config.toml
model = "sound classifier"
hop_length = 160
widths = [128, 192, 288]
label_smoothing = 0.1
adamw_lr_other_params = 0.0012
max_steps = 30500
Rows from block 15 of a small sound classifier, named by matrix and row number. Rows with one number belong to one channel. Each number is 128 + 32 x the weight over its row's rms, rounded and kept within 0 to 255. All counts start at 0.
After each channel's rows are labels from the 100 clips, of 14976, where the channel reaches its highest value: "responds to" is what is common among them; "loudest" is the band of the loudest frequency at the time of the peak. Only what is clearly more common there than usual is listed. The data: short read English sentences (LibriTTS-R). In brackets: how many of the 100, against the usual share in percent.
# convs0: first width-9 conv (model.blocks.15.convs.0.weight, 288x288x9, each kernel summed), inputs 144-287
# convs1: second width-9 conv (model.blocks.15.convs.1.weight, 288x288x9, transposed, each kernel summed), outputs 144-287

convs0.172 [128 130 128  62 127 138  99 127 176 113  91 186 133 140 130 127 122 121 118 136  73 177  76 118 102  78 134 115 144  71  91 137 175 109 110 121 153  86 110 198 143 153 121  96 125 142 144 134  84  63 138 254 105 127 158  73 171 147  91  87 110 133 190 137 149 148  95 149 125  71 107  87 167 130 150 115 146 151 110 115 126  71 141 123 144 101 120 103  94 129 162 160 125 101 133 163 136 121 162 153 143 153 160 101 161 104 158 134 147 166 130 146 167 138 176  91  97 116 156 127 145 143 141 121 108 151 106  82 161  96 103 177 133 138 153 187 114  89 134 152 136 118 155 127]
convs1.172 [101 109 124 195 105 108 121 147 154 135 129 126 135  84 102 150 101 112 114 123 111 101 103  83 162 164 111 181 164 137 159 119 173 123 135 180 116 200 140 111 139 128 148 128 144 108 122 155 164  89 132  98 155 133 144 163  65 132  98 184  83  95 125 129 178 128 174 217 141  54 131 172 115 149 159 133 100 114 157 102 103 151 134 147 167 118 172 186 155 152 126 120 111 126 102 119  95  92 100  69 118 163 126 162 116  57 110 131 168  84 144 116  93 121 125 151 118 111 125 114 125 144 144 178 132 114 146 113  97 134 116  34  58 119 103 113 172 192 152  90 181 147 101 126]
responds to: voice: male (89 vs 46)
loudest: 250 to 500 Hz (28 vs 11.6)

convs0.75 [ 74 158 193 133 135  54 145  87 119 157 136 130 178 138 157 115 171 150 159 141 174  63 119 176 191 155 136  79 166 131 150 149 182 139  65 116 150 126  94 132  43 112 146  79 107 141 144  94 166 164 129 135 145 133 133  78 109 116 120 106  80 112 110 174 109 102 154 140 115  81 142  74 117 205 123 104 132 186 147 114 162 121 137 129 123 137  88 104  82 157 105 140 158 145 134 161  74 110 131 120 132 147 108 115 164 134 140 151 140 169 139 158 105 157  94 120 144 108 190 135 151 108  78 136 168 103 112  93 104  93 123 181  93  77 140 164 104  95 120 120 170 149  59 128]
convs1.75 [151 126 129 104 134 186 183 148 131 138 171 108 106  52  94 175 108 117 132 116  99  46 152 113 100 146 128 184 148  87 117 111  83 112 184  48 114 187 142 133 162 172 134 142 167 122  99 119  67  58 111 121 163 143 145 117 104  84  80 151 176 118 137 104  81 105  94  92 142  89 147 179 145  97 140 125  94  91 105 144 145 117 126  84 120  79 131  82 160 114 131 134 116 109 152 155 171 101 173 128  74 164 113  75 117 117 104 158  95  91 132 143 149 112 117 165  80 152  99  83 117 128 155 101 114 117 111  99 120 109 116 107 138 164 111 146 150 141 140 131 109 105 202 106]
responds to: voice: female (90 vs 54)
loudest: 250 to 500 Hz (34 vs 11.6)

convs0.112 [110 144 124 176 111 103 191 141 163 163 133 134 172 159 197  49 164 142 124 143 106 187 159 111 102 121 138 111 119 139 142 132  77 129 175 104  55  95  82 122 122 116 159 148 133  64 108 110 120  62  36 129 130 111  95 154 127 156 177 160  83 204 192 134 195  91 150 123  91 124 132 118  91 169 116 177 142 185 157 148 154 144 124 121 127 133 138  71 131 106 125 197 154 135 131 117 144 136 110  35 130 142 141 100 144  61 113 106 117 105 141 107 145  90 130 113 144  82  87 162 127  86 109 103 122 138  88 123 146 138 109 137 113 157 175 144  85 174 110 157 112 141 129 208]
convs1.112 [174 103  95  99 124 160 112 111 117 102 149 147 176 119 199 154  93 132 129 116 148 179 205 157  96 147 110  96 124 131 120 120 107 134 154 213 130 102 166 121 141  77 153 149 170 118 170 103 187 110 170 128 118 127  99 167 126 128 125 120 152 126  90 129 139 174 146  76 198 121 176 149 106 142 125 103 158 156  62  96 105  85 118  97 191 128 109 161 135 196 146 177 113  89 101 137  99 141 114 166 146 131 108 132  94 159 178 117 168 118 155 166 180 137  87 178 143 157 146 124 108 158 101 130 116 101 161 117 142 149 120  84 112 135 137  45 125 102 185 180 181 119 127 105]
responds to: voice: male (95 vs 46)
loudest: 250 to 500 Hz (30 vs 11.6)

convs0.131 [144 133 101 111 150 121 162 152 162 115 140 105 132  68 120 136 132 110 161 120 124 176 133  95 133 139 143 195 110 129 176 139 139 129  51 156  90 176 147 165  91 133 111 171 124 124 152 134 184 106 223 161 116 129  94 173 104  98 138 216 141 114 149 112  89 138 130  99 125 175 135 103 125  69 119 140 159 166 104 183 136 155 137 116 133 106 114 133 116 143  74  78 164  75  92  60 118 169 105 114 179 174  94  47 113 165 129 128 157 158  76  78 111 122 147 154 126 111 101 120 103 145 112 176 149 104 160 144  77 110 123 132 109 142 146 178 167 176 113 163  94 203 109 104]
convs1.131 [ 80 146 123 156 145 138 105 157 133 119 143 179 135 110 138 142 129  63 118 134 136  95 137 173 111 118 130  67 129 149 149 154 154 131 214 124 123 144 121 101 144  98 117  36 130 152 121 138 112  71 110 106 169  85 145 204 158 143 143  77 137 177 151 143  55  94 148 126  94 130 126 132 131 118 168 151  28 143 149 116 117 107 158 104 146 125  73 128  99 116 132 170 153 166 107  83 141  70 149 112 113 114 163 131 167 102 165  89  70  95 140 116 183  84  93 133 127  99 168 162 129 146 134  93 129 156  97 183 105 131 123 108 134 119 126 131 131 141 152 133 132 107 108 118]
responds to: voice: female (96 vs 54)
loudest: 250 to 500 Hz (30 vs 11.6)

convs0.216 [120  76 179 168 140 126 128 151  92 154 161 165  92 167 135 167 163 162  82 198 152 162  97 123 101 152 164 100 134 168 134 109  99 116 120 121 122 126 127 154 139  80 153  77  78 151 110 112 162 144 152 123 120 135 159 153 131 113  63  83 119 115 122 102  84 107 135  65 132 136  99 167 149  95 185  71 155  31 103 154 101 110 193 116  98 156 133 143 149 133 166  84 168 167 148 155  93 158  91 155 126 157 114 129  69 117 111 118 128 161 156  71 146 117 157  81 101 146 132 163 202 144 129 123 172 141  85 125  97 151 100  94  53 161 102  86 116 104 123 188 111 141  95 153]
convs1.216 [115 140  99 129 140 115 113  97 147  98 164  84 159 122  79 165  87 152 119 131 120  35 161 151  73 149 128  69 119  66  81 115 136 126 182 149 171 125 132 122 107 218 135 173 120 134 104  92 102  35 107 147 187 139 119  83 121 126 105 205 203 125  94 116 147 128 144 180 194 104 106 133 125 163 126 152 151 167 113  91 142 135  73  21 142 118 133 188 128 140  88 178 161  69 112 117 128 102 111 104  95 113 150  75 116 166 160 143 109 136  99 130 144 128 148 120 138 151  67 137 128 106 144 120  89  96 119 122 115 153 151 147 199 144 160 171 139  77 149  89 203  78 126 154]
responds to: voice: female (95 vs 54)
loudest: 250 to 500 Hz (29 vs 11.6)

convs0.46 [145 161 189 163 148 169 104 134 100 114 152 130  93 178 142 151 162 163 148 107  84 124 155 195 160 113 137 104 130 184 178  98 124 108 123 103 196 182 166 143 139 109 147 125 121 153 187 142 127 201  74 169 137  96 165 135  93 152 106 168 153 172  79 101 125 131 180 155 111 171 109 185 185 131 206  63 164 102 137 161 133 170 144 151 151 126 126 107 161 147 124  94 189 172 128 106 115  98 100 114 128 129 216 160 135 173 162  70  82 125 160 124 172 126 150 142 125 172 125 152 226 125 127 162  49 126 149 132 133 114 156 147 123 152 114 177 169  68 139 138 221 156 134 137]
convs1.46 [119 133  83  82 123  65 111  98  76 122 137  54 134 134  72 146 114 125  38 148 158  68 105 119 168 139  98  72 166 107 132 203 130 190 135 120 130  86 114 173 115 190 156 155 127 124 114 161 151 101 193 108 189 112 114 112 126 122 120 155 218 160 157 102 114 164  86  88 128  68 126 103 138 109 160 158 132 119  99  80 146  86  87 114 144 163 126 125  93 112 118 197  98  90 156 112 104 168 137 128 121 124 104 115  69 131 104 139 180 158  87 129 142 177 157 105  65 125  73 110 124 129 133  76 140 149 118  84 103 160 146 117 173 124 121  66  96 116  95 135 162  88 108 142]
responds to: voice: female (97 vs 54)
loudest: 250 to 500 Hz (38 vs 11.6)

convs0.210 [198 163 114 129 141 133 200 130 189 116 130 155 164 149 204  69 146 165 121 120  90 186 175 123 103  92 122  92 106 140 126 103 115 134 148 172 120 149 171  94  98  61 140 113 158 122 102 113 157 100  58 112 135 130 131  91 146 151 153 188 119 149 154 160 178 132 174 121 173 148 126 130 120  76 120 109  89 108 127 137 103  83 130 114 136 114 131 102 108 138 145 136  62 102 133 132 139  92 156  54 172 156 123  55 122 100 110 166 145 110 162 173 153 190 122 159 123  93 162 156  97 108 126 170 144  97 118 120  90 135 138 143 146 154 138  93 117 119 109  73 106  98 129 141]
convs1.210 [150  96 119 155 126 131 159  77 118 118 146 159 181  83 179 137 118 135 111 146 130 180 173 168 109 142 113 140 168 162 113 114 105 151 168 165 166  71 131 143 148  87 130  94 137 113 186 103 174 115 181 111 117 150 129 183 115 152 167 146 112 149  95 138 163 184  99 114 189 162 158 179 129 100  78 132 155 166 118 127 169 149 115  38 157 139 109 140 124 198 121 114 135 165 105 147  89 166 115 185 169 156 121 137 140 120 165 105 157 166 110 135 216  84  21 156 110 114 107 159 119 145 125 162 108 154 114 159 116 112 133 106 156 138 133 127 134  90 118 119 219 114 141 163]
responds to: voice: male (94 vs 46)
loudest: 250 to 500 Hz (29 vs 11.6)

convs0.87 [105 111 137 115 141 120  70 139 131 130 157 155  83 164 126  83 109 121 142 133 159  80 107  78 113 158  98 167 149 126  69 125 151 112   0 103  95 154  84 129 132 130 146 148 201 132  70 114  97 114 126  59 106 138 113  94  97 107 141 135 172 127 174  86 155 114 163 134 132 138 128 119 135 124 149 103  93 125  90  91  92 166 139  93 127 109 130 125 134  63 131  88 110 129 143 133 141 167 124  80 150 157 106 141 137  79 114 181 131 153 138 194  88 130 127 119 129 116 129 155 103 132  98  52 134 158 163 111  83 113  81 119  61 178 154 103  95 124 109  62 199 144  82 155]
convs1.87 [ 90 126 134 204 124  91 138 155 123 140  79 168 102 123 133 157 146 138 133 122 135 163  88 156 115 137 137 127 155  98 127 157 145 129 101 178 144 164 137 138 142 112 112 132 110 137 177 167 136  28 128 157 120 155 172 115 137 146 122 170  65 135  18 205  98  97 158 119 175 116 154 127  98 124 104 115 164 143 160 141 117 110  86  66 155 160 135  74 125 169 109 151 149 109 111 107 133  94 169 103 135 155 146  68 163 166 124  90 122  93 125 123 137 141 111 157  86 161 124  98 132 147 163 152 168  89 128 115 153 134 124 105 154 122 117 155 127 134  99 124 153 117  69  55]
responds to: voice: female (93 vs 54)
loudest: 250 to 500 Hz (29 vs 11.6)

convs0.181 [186 105 117 229 123  73  71 162  36  81 140 117 140 152 108 118 148 136 144 159 199 132 128 111  89 198 127  70 141  99 167 112 126 135  94 150 124  97 170 123  40 103 150 111 136  54  66 115 168 192  80  95 151  91 112 123 155 108  89 194 129 127  87 135 125 140 151 123  59 134 116 149 198 163 121 126  74 141  89 164 119 102 111 122 135 131 105  72 153 117 145  80 124 132 118 122 158 188  86 181 163 125 142 166 120 129 122 133 115 131 141  81 113 133 183 131 129 155 137 152 158 128 170 173 131 119 172  96 146 115 124 112 159 148 144 113 116  23 148 140 147  71  96 133]
convs1.181 [ 84 184 123  88 128 143 124 177 211 121 101  63 146  84  98 119  86 120 151 130 118  53 177 141 113  72 135 129  93 124 156 172 124 170 151  91 110 145 108 110 149 157  94 128  96 232 188 137  66  85 102 152  97 188 155 107 127 115 146 109 125 161 114 170 134 121 138  84 163 109 114 143  86  97 150 113 141 107 109 140 109 186 150  83  90 111 160 130 107  73  80 168 190 100 138 110 111  58 187 143 131 125 119 129 112 184 141 131 142 183 114 146 161  82  81 162 128 107 127  90 122 145  87  90 129 141  81 151 112 141 115 133  70 157  64 135 175 147 107 164 155 159 114 157]
responds to: voice: female (98 vs 54)
loudest: 250 to 500 Hz (42 vs 11.6)

convs0.153 [172  89 106 145 120  89  96 103 104 156  97  86 160 121 140 151 131 128 103 142 152  39 138 113 147 185 124 134 150 139 117 140 130 126 112  66 198 110 114 158 182 131 111 168 110 129  95 147 138  83 170  59 132 173 188 129 147 118 170  97 121 143  79  87 118 118 138  93 119 143  93 169 139 118 128 184  93 129 124  69 136 127 137  94 104 137 177 140 108 246 125 142 132 170 122 145 153  95  79 135 144 175 129 125 100 137 106 108 169 156 159 124  82 146 189 142 145  83 137 116 148 132  76  92 146 126  93 123 154 123 141 158  59 157 126  43 121 123 120 127  48 133  99 135]
convs1.153 [ 43 163 118  89 106 135 118  99 109 156 143  91  79 140 113 114 145 135 125 120 128 132  68 132 106  93 116  59 125  98  89 118 161 124  66 129 133  47 124 152 131 140 125  46 166 109 137 130 121 137 132 149 112 132 106  96 159 142 123  68 137  91  88  56  81  31 113 126 104 127 134  59 101 134  56 100 165  82 125 141 118 159 153  77 128 196 153 157  83  29 121 132 140  96 142 119 117 194 181 119 148 163 107 123 129  97 112 122  96 112 110 158 126 194 104 129 113 163 110  51 108 128 181  87 129  87 126 111 131 134 143 101 154 139 129 141 140  85 131 178  87 102  94 103]
responds to: voice: female (98 vs 54)
loudest: 250 to 500 Hz (29 vs 11.6)

convs0.240 [181  91 102 167 147 108 120 139 104 111  85 175 139 158 197 119 123 175  92 159 158 229  86  92 152 172  95 153  91 127 107 111 157  95 160 140 112 131 149 161 147  76 137  68 182 223  87 142 114 143 111 110 169 138  79 130 105 111 101  90 170 125  51 161 130  94 159  90 129 158 111 172  93 106 138  80 117  87 119 136  91 148 177 129 174  89 100  82 106 149  79 133  83 177 112  89 123 216 187 140 113 109 149 148 127 113 108 126 108 123  97  93  76 151 154  88 144 163  97 112  99  96 136 136 135 138  80 127  85  98 112 111 124 115 161  95 123  90 133 110   0 102 142 112]
convs1.240 [126  43 137 100 173 125  49 118 145 126 106  82  82 131 117 167 123 164 123 155  91  31 116 177 175  96 163  66 146 123 105 157 109 131 128  15 153 117 129  72 106 141 114 111  70  80 117 131 125  92 161  57 124  86 153 129 122 118 137 146 108 162 114 114  89 128 135 134 112 126  87 166 139 158 117  77 101 146  84 126 180 149  90  77 153 117 137 118 100 179 132 106 121  92 177 137 167  77  94 119 146 117 125 109  32 111 142 154 120 114 141 141 128 141 159  88 109 111 100 122 135 136 108 103  85 154 144 111 154 129 137 168 166 172  66 135 126 154  79 105 120 168 141 104]
responds to: voice: female (94 vs 54)
loudest: 250 to 500 Hz (30 vs 11.6)