Weights of a small sound classifier.
Training: muon at rate 0.005, 30500 steps, batches of 128, held-out accuracy 97%.
Rows from block 12, named by matrix and row number. Rows with one number belong to one channel. Each number is 50 + 12 x the weight over its row's rms, rounded and kept within 0 to 99. All counts start at 0. After the name is the row's rms in percent of the matrix's.
# convs0: first width-9 conv, stride 2 (model.blocks.12.convs.0.weight, 288x192x9), inputs 88-109, a 9 kernel for each
# convs1: second width-9 conv (model.blocks.12.convs.1.weight, 288x288x9, transposed), outputs 92-114, a 9 kernel for each
convs0.241 108:50 41 42 50 53 62 67 65 71 67 56 33 49 40 59 58 54 57 77 54 65 52 42 35 39 31 41 52 45 53 50 56 53 56 52 63 45 61 52 43 60 55 42 57 46 42 49 41 43 52 42 32 50 44 48 38 40 54 44 60 53 67 63 40 48 63 53 78 54 63 63 68 54 59 59 45 64 50 45 47 45 61 47 51 49 62 49 76 52 56 61 49 48 60 51 68 47 50 48 38 44 53 44 47 36 45 38 58 73 49 55 43 55 51 69 62 72 51 51 43 53 43 45 40 50 54 63 42 65 41 50 53 57 48 53 47 45 72 41 64 41 47 42 54 21 31 40 49 51 53 58 65 71 32 43 39 52 57 36 62 51 50 50 77 70 59 61 40 44 63 57 73 60 50 49 41 55 41 54 46 47 52 49 40 41 41 49 50 52 34 30 53 45 54 47 58 49 60
convs1.241 117:52 64 59 65 54 56 48 38 36 52 50 38 58 44 36 37 32 29 57 54 46 42 51 44 41 46 42 55 59 58 57 63 82 48 38 63 46 46 55 52 45 34 41 44 52 48 61 68 54 49 56 55 58 60 42 35 28 35 39 50 58 62 58 43 52 47 30 43 58 62 64 52 54 60 57 50 30 15 13 52 78 54 63 46 43 59 61 52 44 43 46 66 64 49 47 44 47 47 43 56 64 64 61 56 74 65 50 45 70 53 49 49 47 67 72 63 58 50 52 44 45 50 42 57 61 62 34 40 44 47 49 35 53 66 57 50 43 37 71 43 60 49 44 26 63 40 38 55 50 36 46 52 65 41 33 49 55 53 66 61 57 52 41 30 30 32 29 49 48 51 44 49 52 60 57 59 51 53 60 36 49 45 41 37 41 50 57 58 52 51 44 49 56 63 54 35 41 60 36 37 67 70 22 30 43 34 39
convs0.242 107:55 58 58 54 40 45 59 65 76 53 64 50 71 47 73 29 52 43 50 55 58 66 68 61 63 56 63 43 52 58 34 52 63 59 56 58 37 40 43 55 51 64 70 71 62 31 43 46 49 49 59 64 68 75 61 63 45 62 51 47 47 60 48 48 59 48 52 40 55 44 46 42 35 18 45 48 60 54 57 19 21 43 41 46 39 39 43 33 53 31 61 61 58 49 46 35 30 23 35 62 54 42 35 41 51 45 75 63 30 43 36 50 32 47 35 44 63 58 63 56 61 65 67 62 46 69 35 36 51 51 49 55 47 41 42 16 50 40 49 63 66 55 60 45 73 68 70 64 58 66 51 52 35 44 44 55 30 57 42 53 36 29 25 32 40 38 51 48 36 43 40 49 56 50 60 44 48 56 60 51 55 47 40 46 39 44 46 38 41 24 38 46 56 54 51 55 39 52
convs1.242 098:49 45 38 49 55 55 56 52 37 92 77 54 46 63 62 53 48 39 41 64 81 67 58 45 54 45 40 42 73 70 31 16 49 65 46 21 79 61 48 55 62 40 26 24 18 53 50 51 54 54 50 64 68 40 20 15 19 34 37 40 44 49 46 18 35 43 29 51 54 49 52 67 53 47 53 39 28 34 37 33 48 77 68 46 27 34 28 46 79 82 44 41 45 62 67 59 61 56 37 50 39 51 56 45 41 59 69 73 63 51 40 49 67 52 42 45 48 37 48 59 60 83 64 42 17 04 27 50 55 56 43 52 60 72 65 47 40 25 52 52 58 39 26 45 47 32 45 46 49 38 43 43 51 90 57 49 47 60 72 51 30 20 35 36 49 72 73 61 51 47 40 70 56 41 42 44 55 52 42 45 65 68 53 46 54 55 57 63 54 56 57 56 51 42 47 46 33 19 41 38 53 55 50 55 46 62 50
convs0.243 096:69 77 64 78 62 73 74 68 66 64 68 47 41 36 31 35 34 24 53 75 43 58 35 43 28 31 30 58 63 64 45 59 36 58 46 53 74 61 62 53 57 60 45 44 32 37 50 35 61 40 61 54 65 69 74 40 45 35 45 36 45 37 43 53 54 47 64 52 52 45 50 21 67 50 69 63 45 27 48 42 47 49 40 69 71 58 52 42 40 43 47 43 44 50 54 41 52 54 45 52 41 47 49 65 38 58 49 58 71 63 48 57 55 45 63 52 33 38 59 54 57 86 64 73 54 62 39 36 30 37 52 56 73 74 86 54 40 40 52 38 24 50 33 53 35 22 39 39 45 47 61 52 62 61 40 47 56 29 50 40 65 71 49 46 53 57 46 54 56 53 49 52 35 48 58 61 65 64 55 59 46 38 52 47 67 52 57 57 54 49 46 29 45 41 55 48 60 49
convs1.243 091:42 33 39 48 54 50 43 48 48 39 48 44 46 55 51 59 54 50 59 55 45 58 65 58 47 73 67 70 63 52 60 56 46 52 64 86 31 44 48 48 54 67 75 81 75 60 53 48 42 49 53 36 42 43 31 47 54 52 60 56 48 53 41 47 59 55 63 62 58 56 75 50 60 70 60 43 42 56 51 53 50 52 47 43 40 39 48 60 61 55 37 48 56 57 49 45 31 41 53 48 61 57 54 58 61 63 56 65 33 53 52 61 64 65 65 56 63 51 37 30 35 40 57 59 62 71 39 23 30 49 52 40 40 53 35 53 45 65 36 52 40 55 38 60 38 48 41 49 54 38 39 65 61 53 47 48 46 53 51 54 51 65 64 68 66 66 63 54 54 66 57 39 47 41 33 33 41 31 51 62 34 33 38 47 43 45 53 46 39 67 30 19 35 45 43 55 55 55 27 57 57 38 41 57 50 37 50
convs0.244 080:62 45 37 34 28 46 44 41 53 39 38 35 55 45 52 41 52 26 70 68 67 46 41 33 32 48 61 45 54 34 59 39 87 48 59 55 38 32 40 36 42 27 42 34 61 40 38 40 45 52 56 48 72 38 45 40 39 55 21 41 38 28 24 80 57 53 68 61 70 22 49 53 38 62 30 51 40 70 56 42 42 54 28 31 54 43 47 62 59 44 52 44 60 50 57 54 42 38 37 47 58 67 54 38 61 67 75 60 71 56 73 44 74 48 56 52 42 33 44 45 38 49 37 41 51 52 39 18 32 43 59 58 51 67 41 42 33 44 39 54 52 40 37 36 50 49 59 45 52 45 47 50 45 65 59 39 87 52 63 44 52 34 39 56 42 23 49 49 32 52 47 56 52 50 49 53 30 50 36 74 63 56 59 44 37 34 56 60 62 26 39 24 45 34 35 42 44 52
convs1.244 070:74 46 48 46 53 56 47 54 44 33 51 48 52 56 53 47 56 42 59 37 26 44 58 64 65 62 64 42 58 60 48 50 57 38 51 56 67 66 66 53 70 65 60 62 63 65 65 46 35 37 46 58 52 52 58 52 55 41 40 42 48 59 60 46 49 64 67 40 51 60 47 54 59 33 42 58 51 43 70 68 60 62 52 47 60 63 65 49 45 48 32 42 56 44 49 55 52 53 62 53 58 57 45 52 57 64 52 37 71 73 72 64 58 57 49 58 41 57 64 54 45 44 62 49 49 47 54 58 57 44 42 39 34 51 68 56 66 55 46 51 43 40 63 41 41 34 28 51 46 23 55 39 27 29 49 53 43 39 43 49 36 31 42 45 34 38 44 40 38 60 42 68 53 57 59 44 26 37 45 46 66 55 50 27 26 42 53 56 54 54 53 38 46 48 55 44 36 44 37 52 62 60 62 46 40 43 29
convs0.245 101:33 43 49 39 55 47 63 53 65 66 46 46 22 28 43 51 62 52 35 29 59 44 53 50 55 59 75 25 73 33 66 51 40 45 20 29 36 49 42 46 44 40 44 38 49 52 68 40 59 43 48 51 44 33 42 40 36 50 36 52 47 46 52 40 50 39 59 43 50 62 35 55 47 33 38 37 30 47 42 34 44 53 53 59 43 46 76 60 51 61 56 49 34 68 65 52 40 59 29 76 59 69 58 42 40 41 20 43 63 59 51 46 28 57 60 69 43 68 56 57 45 69 42 57 34 30 61 41 63 65 50 48 54 44 44 52 54 62 44 45 54 42 57 55 41 57 52 63 70 72 62 69 74 32 50 48 57 51 81 42 52 55 61 58 51 44 36 37 48 54 52 41 30 28 35 43 51 38 39 46 52 25 41 40 33 40 47 51 60 43 41 52 48 62 48 50 55 44
convs1.245 085:67 79 76 67 63 52 49 56 48 66 54 46 54 73 79 77 69 53 21 35 50 72 68 60 58 58 43 44 29 24 37 48 53 47 44 52 27 37 33 42 48 56 50 50 64 39 61 55 46 35 42 57 53 29 46 44 51 56 61 64 57 49 55 65 65 58 56 47 37 56 47 47 67 69 77 61 49 40 32 50 62 65 60 58 56 61 51 60 62 55 36 27 27 35 39 38 32 41 07 22 35 51 48 40 43 49 53 52 42 44 44 63 61 64 67 78 59 63 58 53 57 68 37 40 45 40 13 42 41 35 42 63 39 22 22 68 59 41 24 37 32 38 54 53 61 45 32 50 66 43 33 43 40 77 65 57 63 73 64 54 65 67 47 61 44 54 63 48 41 37 37 76 70 66 72 33 36 65 72 71 39 35 34 31 46 31 30 38 51 53 54 46 39 37 40 48 50 38 32 54 41 49 70 59 73 55 66
convs0.246 085:40 51 61 71 57 53 50 37 43 42 48 31 50 45 43 56 56 52 33 29 70 39 57 42 46 56 63 43 52 38 62 57 67 54 87 58 46 42 63 46 50 55 50 62 65 33 47 38 47 53 49 48 43 48 52 54 56 55 64 58 68 61 66 57 58 56 65 40 49 32 47 45 44 32 35 40 69 59 86 59 75 80 45 68 47 71 63 49 52 50 70 53 64 46 61 64 46 55 37 28 25 33 45 35 54 45 49 39 38 33 41 31 58 45 49 49 30 41 47 53 47 66 49 55 49 58 63 63 46 50 54 52 50 42 37 52 36 60 45 57 32 43 37 61 50 45 51 46 59 51 44 53 43 70 64 58 54 38 54 27 27 47 38 30 50 40 44 55 49 57 44 21 47 40 48 54 64 56 54 53 65 51 62 73 51 55 32 34 50 53 42 37 47 38 45 40 53 58
convs1.246 082:40 45 49 60 44 39 52 52 51 67 50 48 41 47 50 55 60 63 28 45 35 50 69 67 67 61 50 63 57 46 35 62 47 25 53 56 32 46 50 37 31 43 56 61 65 48 61 61 71 53 46 48 40 62 69 61 61 57 59 55 56 65 70 61 61 50 51 57 46 48 60 66 47 67 68 47 36 42 46 66 81 68 67 62 68 52 50 55 58 58 41 36 37 59 64 54 68 68 54 31 38 49 50 54 44 41 43 50 60 58 54 49 46 49 44 41 47 36 53 54 61 69 71 63 50 50 51 41 38 36 49 57 44 45 44 51 51 48 29 49 47 41 60 51 36 55 55 50 42 48 46 29 51 84 58 64 67 63 51 67 69 48 66 46 48 51 41 48 51 62 53 40 43 43 43 51 40 40 50 55 43 34 15 31 38 24 15 13 34 59 55 53 60 43 46 51 50 44 39 61 75 54 46 31 44 29 39
convs0.247 082:49 44 28 46 46 43 35 38 33 59 61 57 59 51 53 45 31 44 57 48 34 55 54 55 42 43 56 45 60 50 27 31 41 45 34 49 21 52 32 60 50 54 40 64 60 37 49 32 50 37 40 42 42 36 58 53 39 54 51 44 63 51 55 48 44 22 63 37 66 53 82 53 49 64 58 37 46 53 44 39 42 48 41 33 48 37 48 48 39 28 49 49 33 37 52 62 49 33 42 53 46 52 58 67 56 51 48 40 42 46 59 57 46 38 55 42 31 45 65 60 55 45 44 56 56 47 24 58 61 81 55 55 61 41 36 63 47 75 62 66 58 48 25 69 38 45 47 49 51 44 41 42 51 48 40 54 45 68 53 47 44 29 17 55 55 46 42 29 27 56 50 55 51 49 31 30 24 34 56 48 40 57 41 57 33 37 42 36 19 47 65 51 63 38 46 25 41 31
convs1.247 075:45 35 40 35 31 37 37 69 63 81 69 54 43 40 49 56 45 61 58 53 55 64 76 53 49 60 36 67 61 69 56 56 56 49 44 57 58 49 47 67 63 47 40 51 70 81 43 63 57 50 54 62 54 59 59 63 34 29 49 56 51 53 50 40 50 62 44 46 30 38 73 52 43 52 40 55 45 50 45 59 54 58 40 66 53 44 52 59 44 35 60 72 58 57 52 47 45 52 52 70 68 48 57 59 78 51 44 34 65 66 48 34 58 58 27 26 47 66 56 56 36 42 42 45 39 36 54 31 56 46 26 42 60 40 46 55 61 44 45 30 62 38 43 55 68 70 55 38 58 63 39 57 51 48 35 27 56 72 60 36 44 72 27 33 55 60 60 55 41 30 44 48 58 66 62 43 60 56 33 56 39 34 31 42 69 64 68 55 44 44 46 46 65 43 45 50 40 39 50 70 60 42 56 61 37 24 19
convs0.248 107:43 48 49 50 65 65 58 65 60 87 57 64 32 38 39 29 52 69 53 63 46 51 36 60 43 50 50 21 26 39 60 49 58 67 29 31 58 40 50 39 51 53 57 71 41 28 45 43 48 46 41 52 37 26 68 55 53 38 48 56 79 60 64 41 46 66 71 45 55 34 51 40 47 71 45 43 56 43 55 51 45 71 64 78 56 41 60 47 38 50 50 50 54 67 73 67 55 42 35 36 29 67 69 78 76 48 53 48 57 48 50 40 31 26 32 39 36 35 42 32 35 52 53 62 60 44 77 44 80 53 56 51 49 65 40 63 65 54 74 57 52 40 35 48 42 44 54 50 42 44 48 60 74 46 69 50 50 33 45 50 63 38 64 49 58 41 60 47 53 56 44 44 35 58 61 22 54 34 54 55 52 46 43 52 43 60 41 51 40 34 30 37 46 49 37 50 43 47
convs1.248 083:35 47 40 55 68 80 65 45 51 45 41 51 62 38 42 47 43 43 54 67 71 28 26 39 40 30 37 47 39 43 57 49 40 62 57 31 60 51 58 54 60 66 57 56 54 48 35 69 52 35 41 52 61 68 60 57 39 59 57 58 44 35 55 49 68 54 40 68 76 45 33 41 49 36 62 32 34 41 42 60 61 63 52 51 49 69 67 62 54 36 51 35 47 54 43 41 36 46 47 22 50 60 50 48 62 63 54 42 43 42 66 62 45 59 62 53 44 37 31 33 42 66 74 87 72 46 58 62 39 57 60 55 59 71 60 54 42 44 65 36 54 50 60 35 49 22 53 37 38 32 48 61 47 62 50 54 51 56 49 37 49 78 60 52 36 35 40 24 27 44 59 78 65 58 48 49 38 55 50 38 45 54 40 26 28 39 63 55 46 17 44 39 66 69 67 45 47 57 63 36 53 43 47 45 66 55 41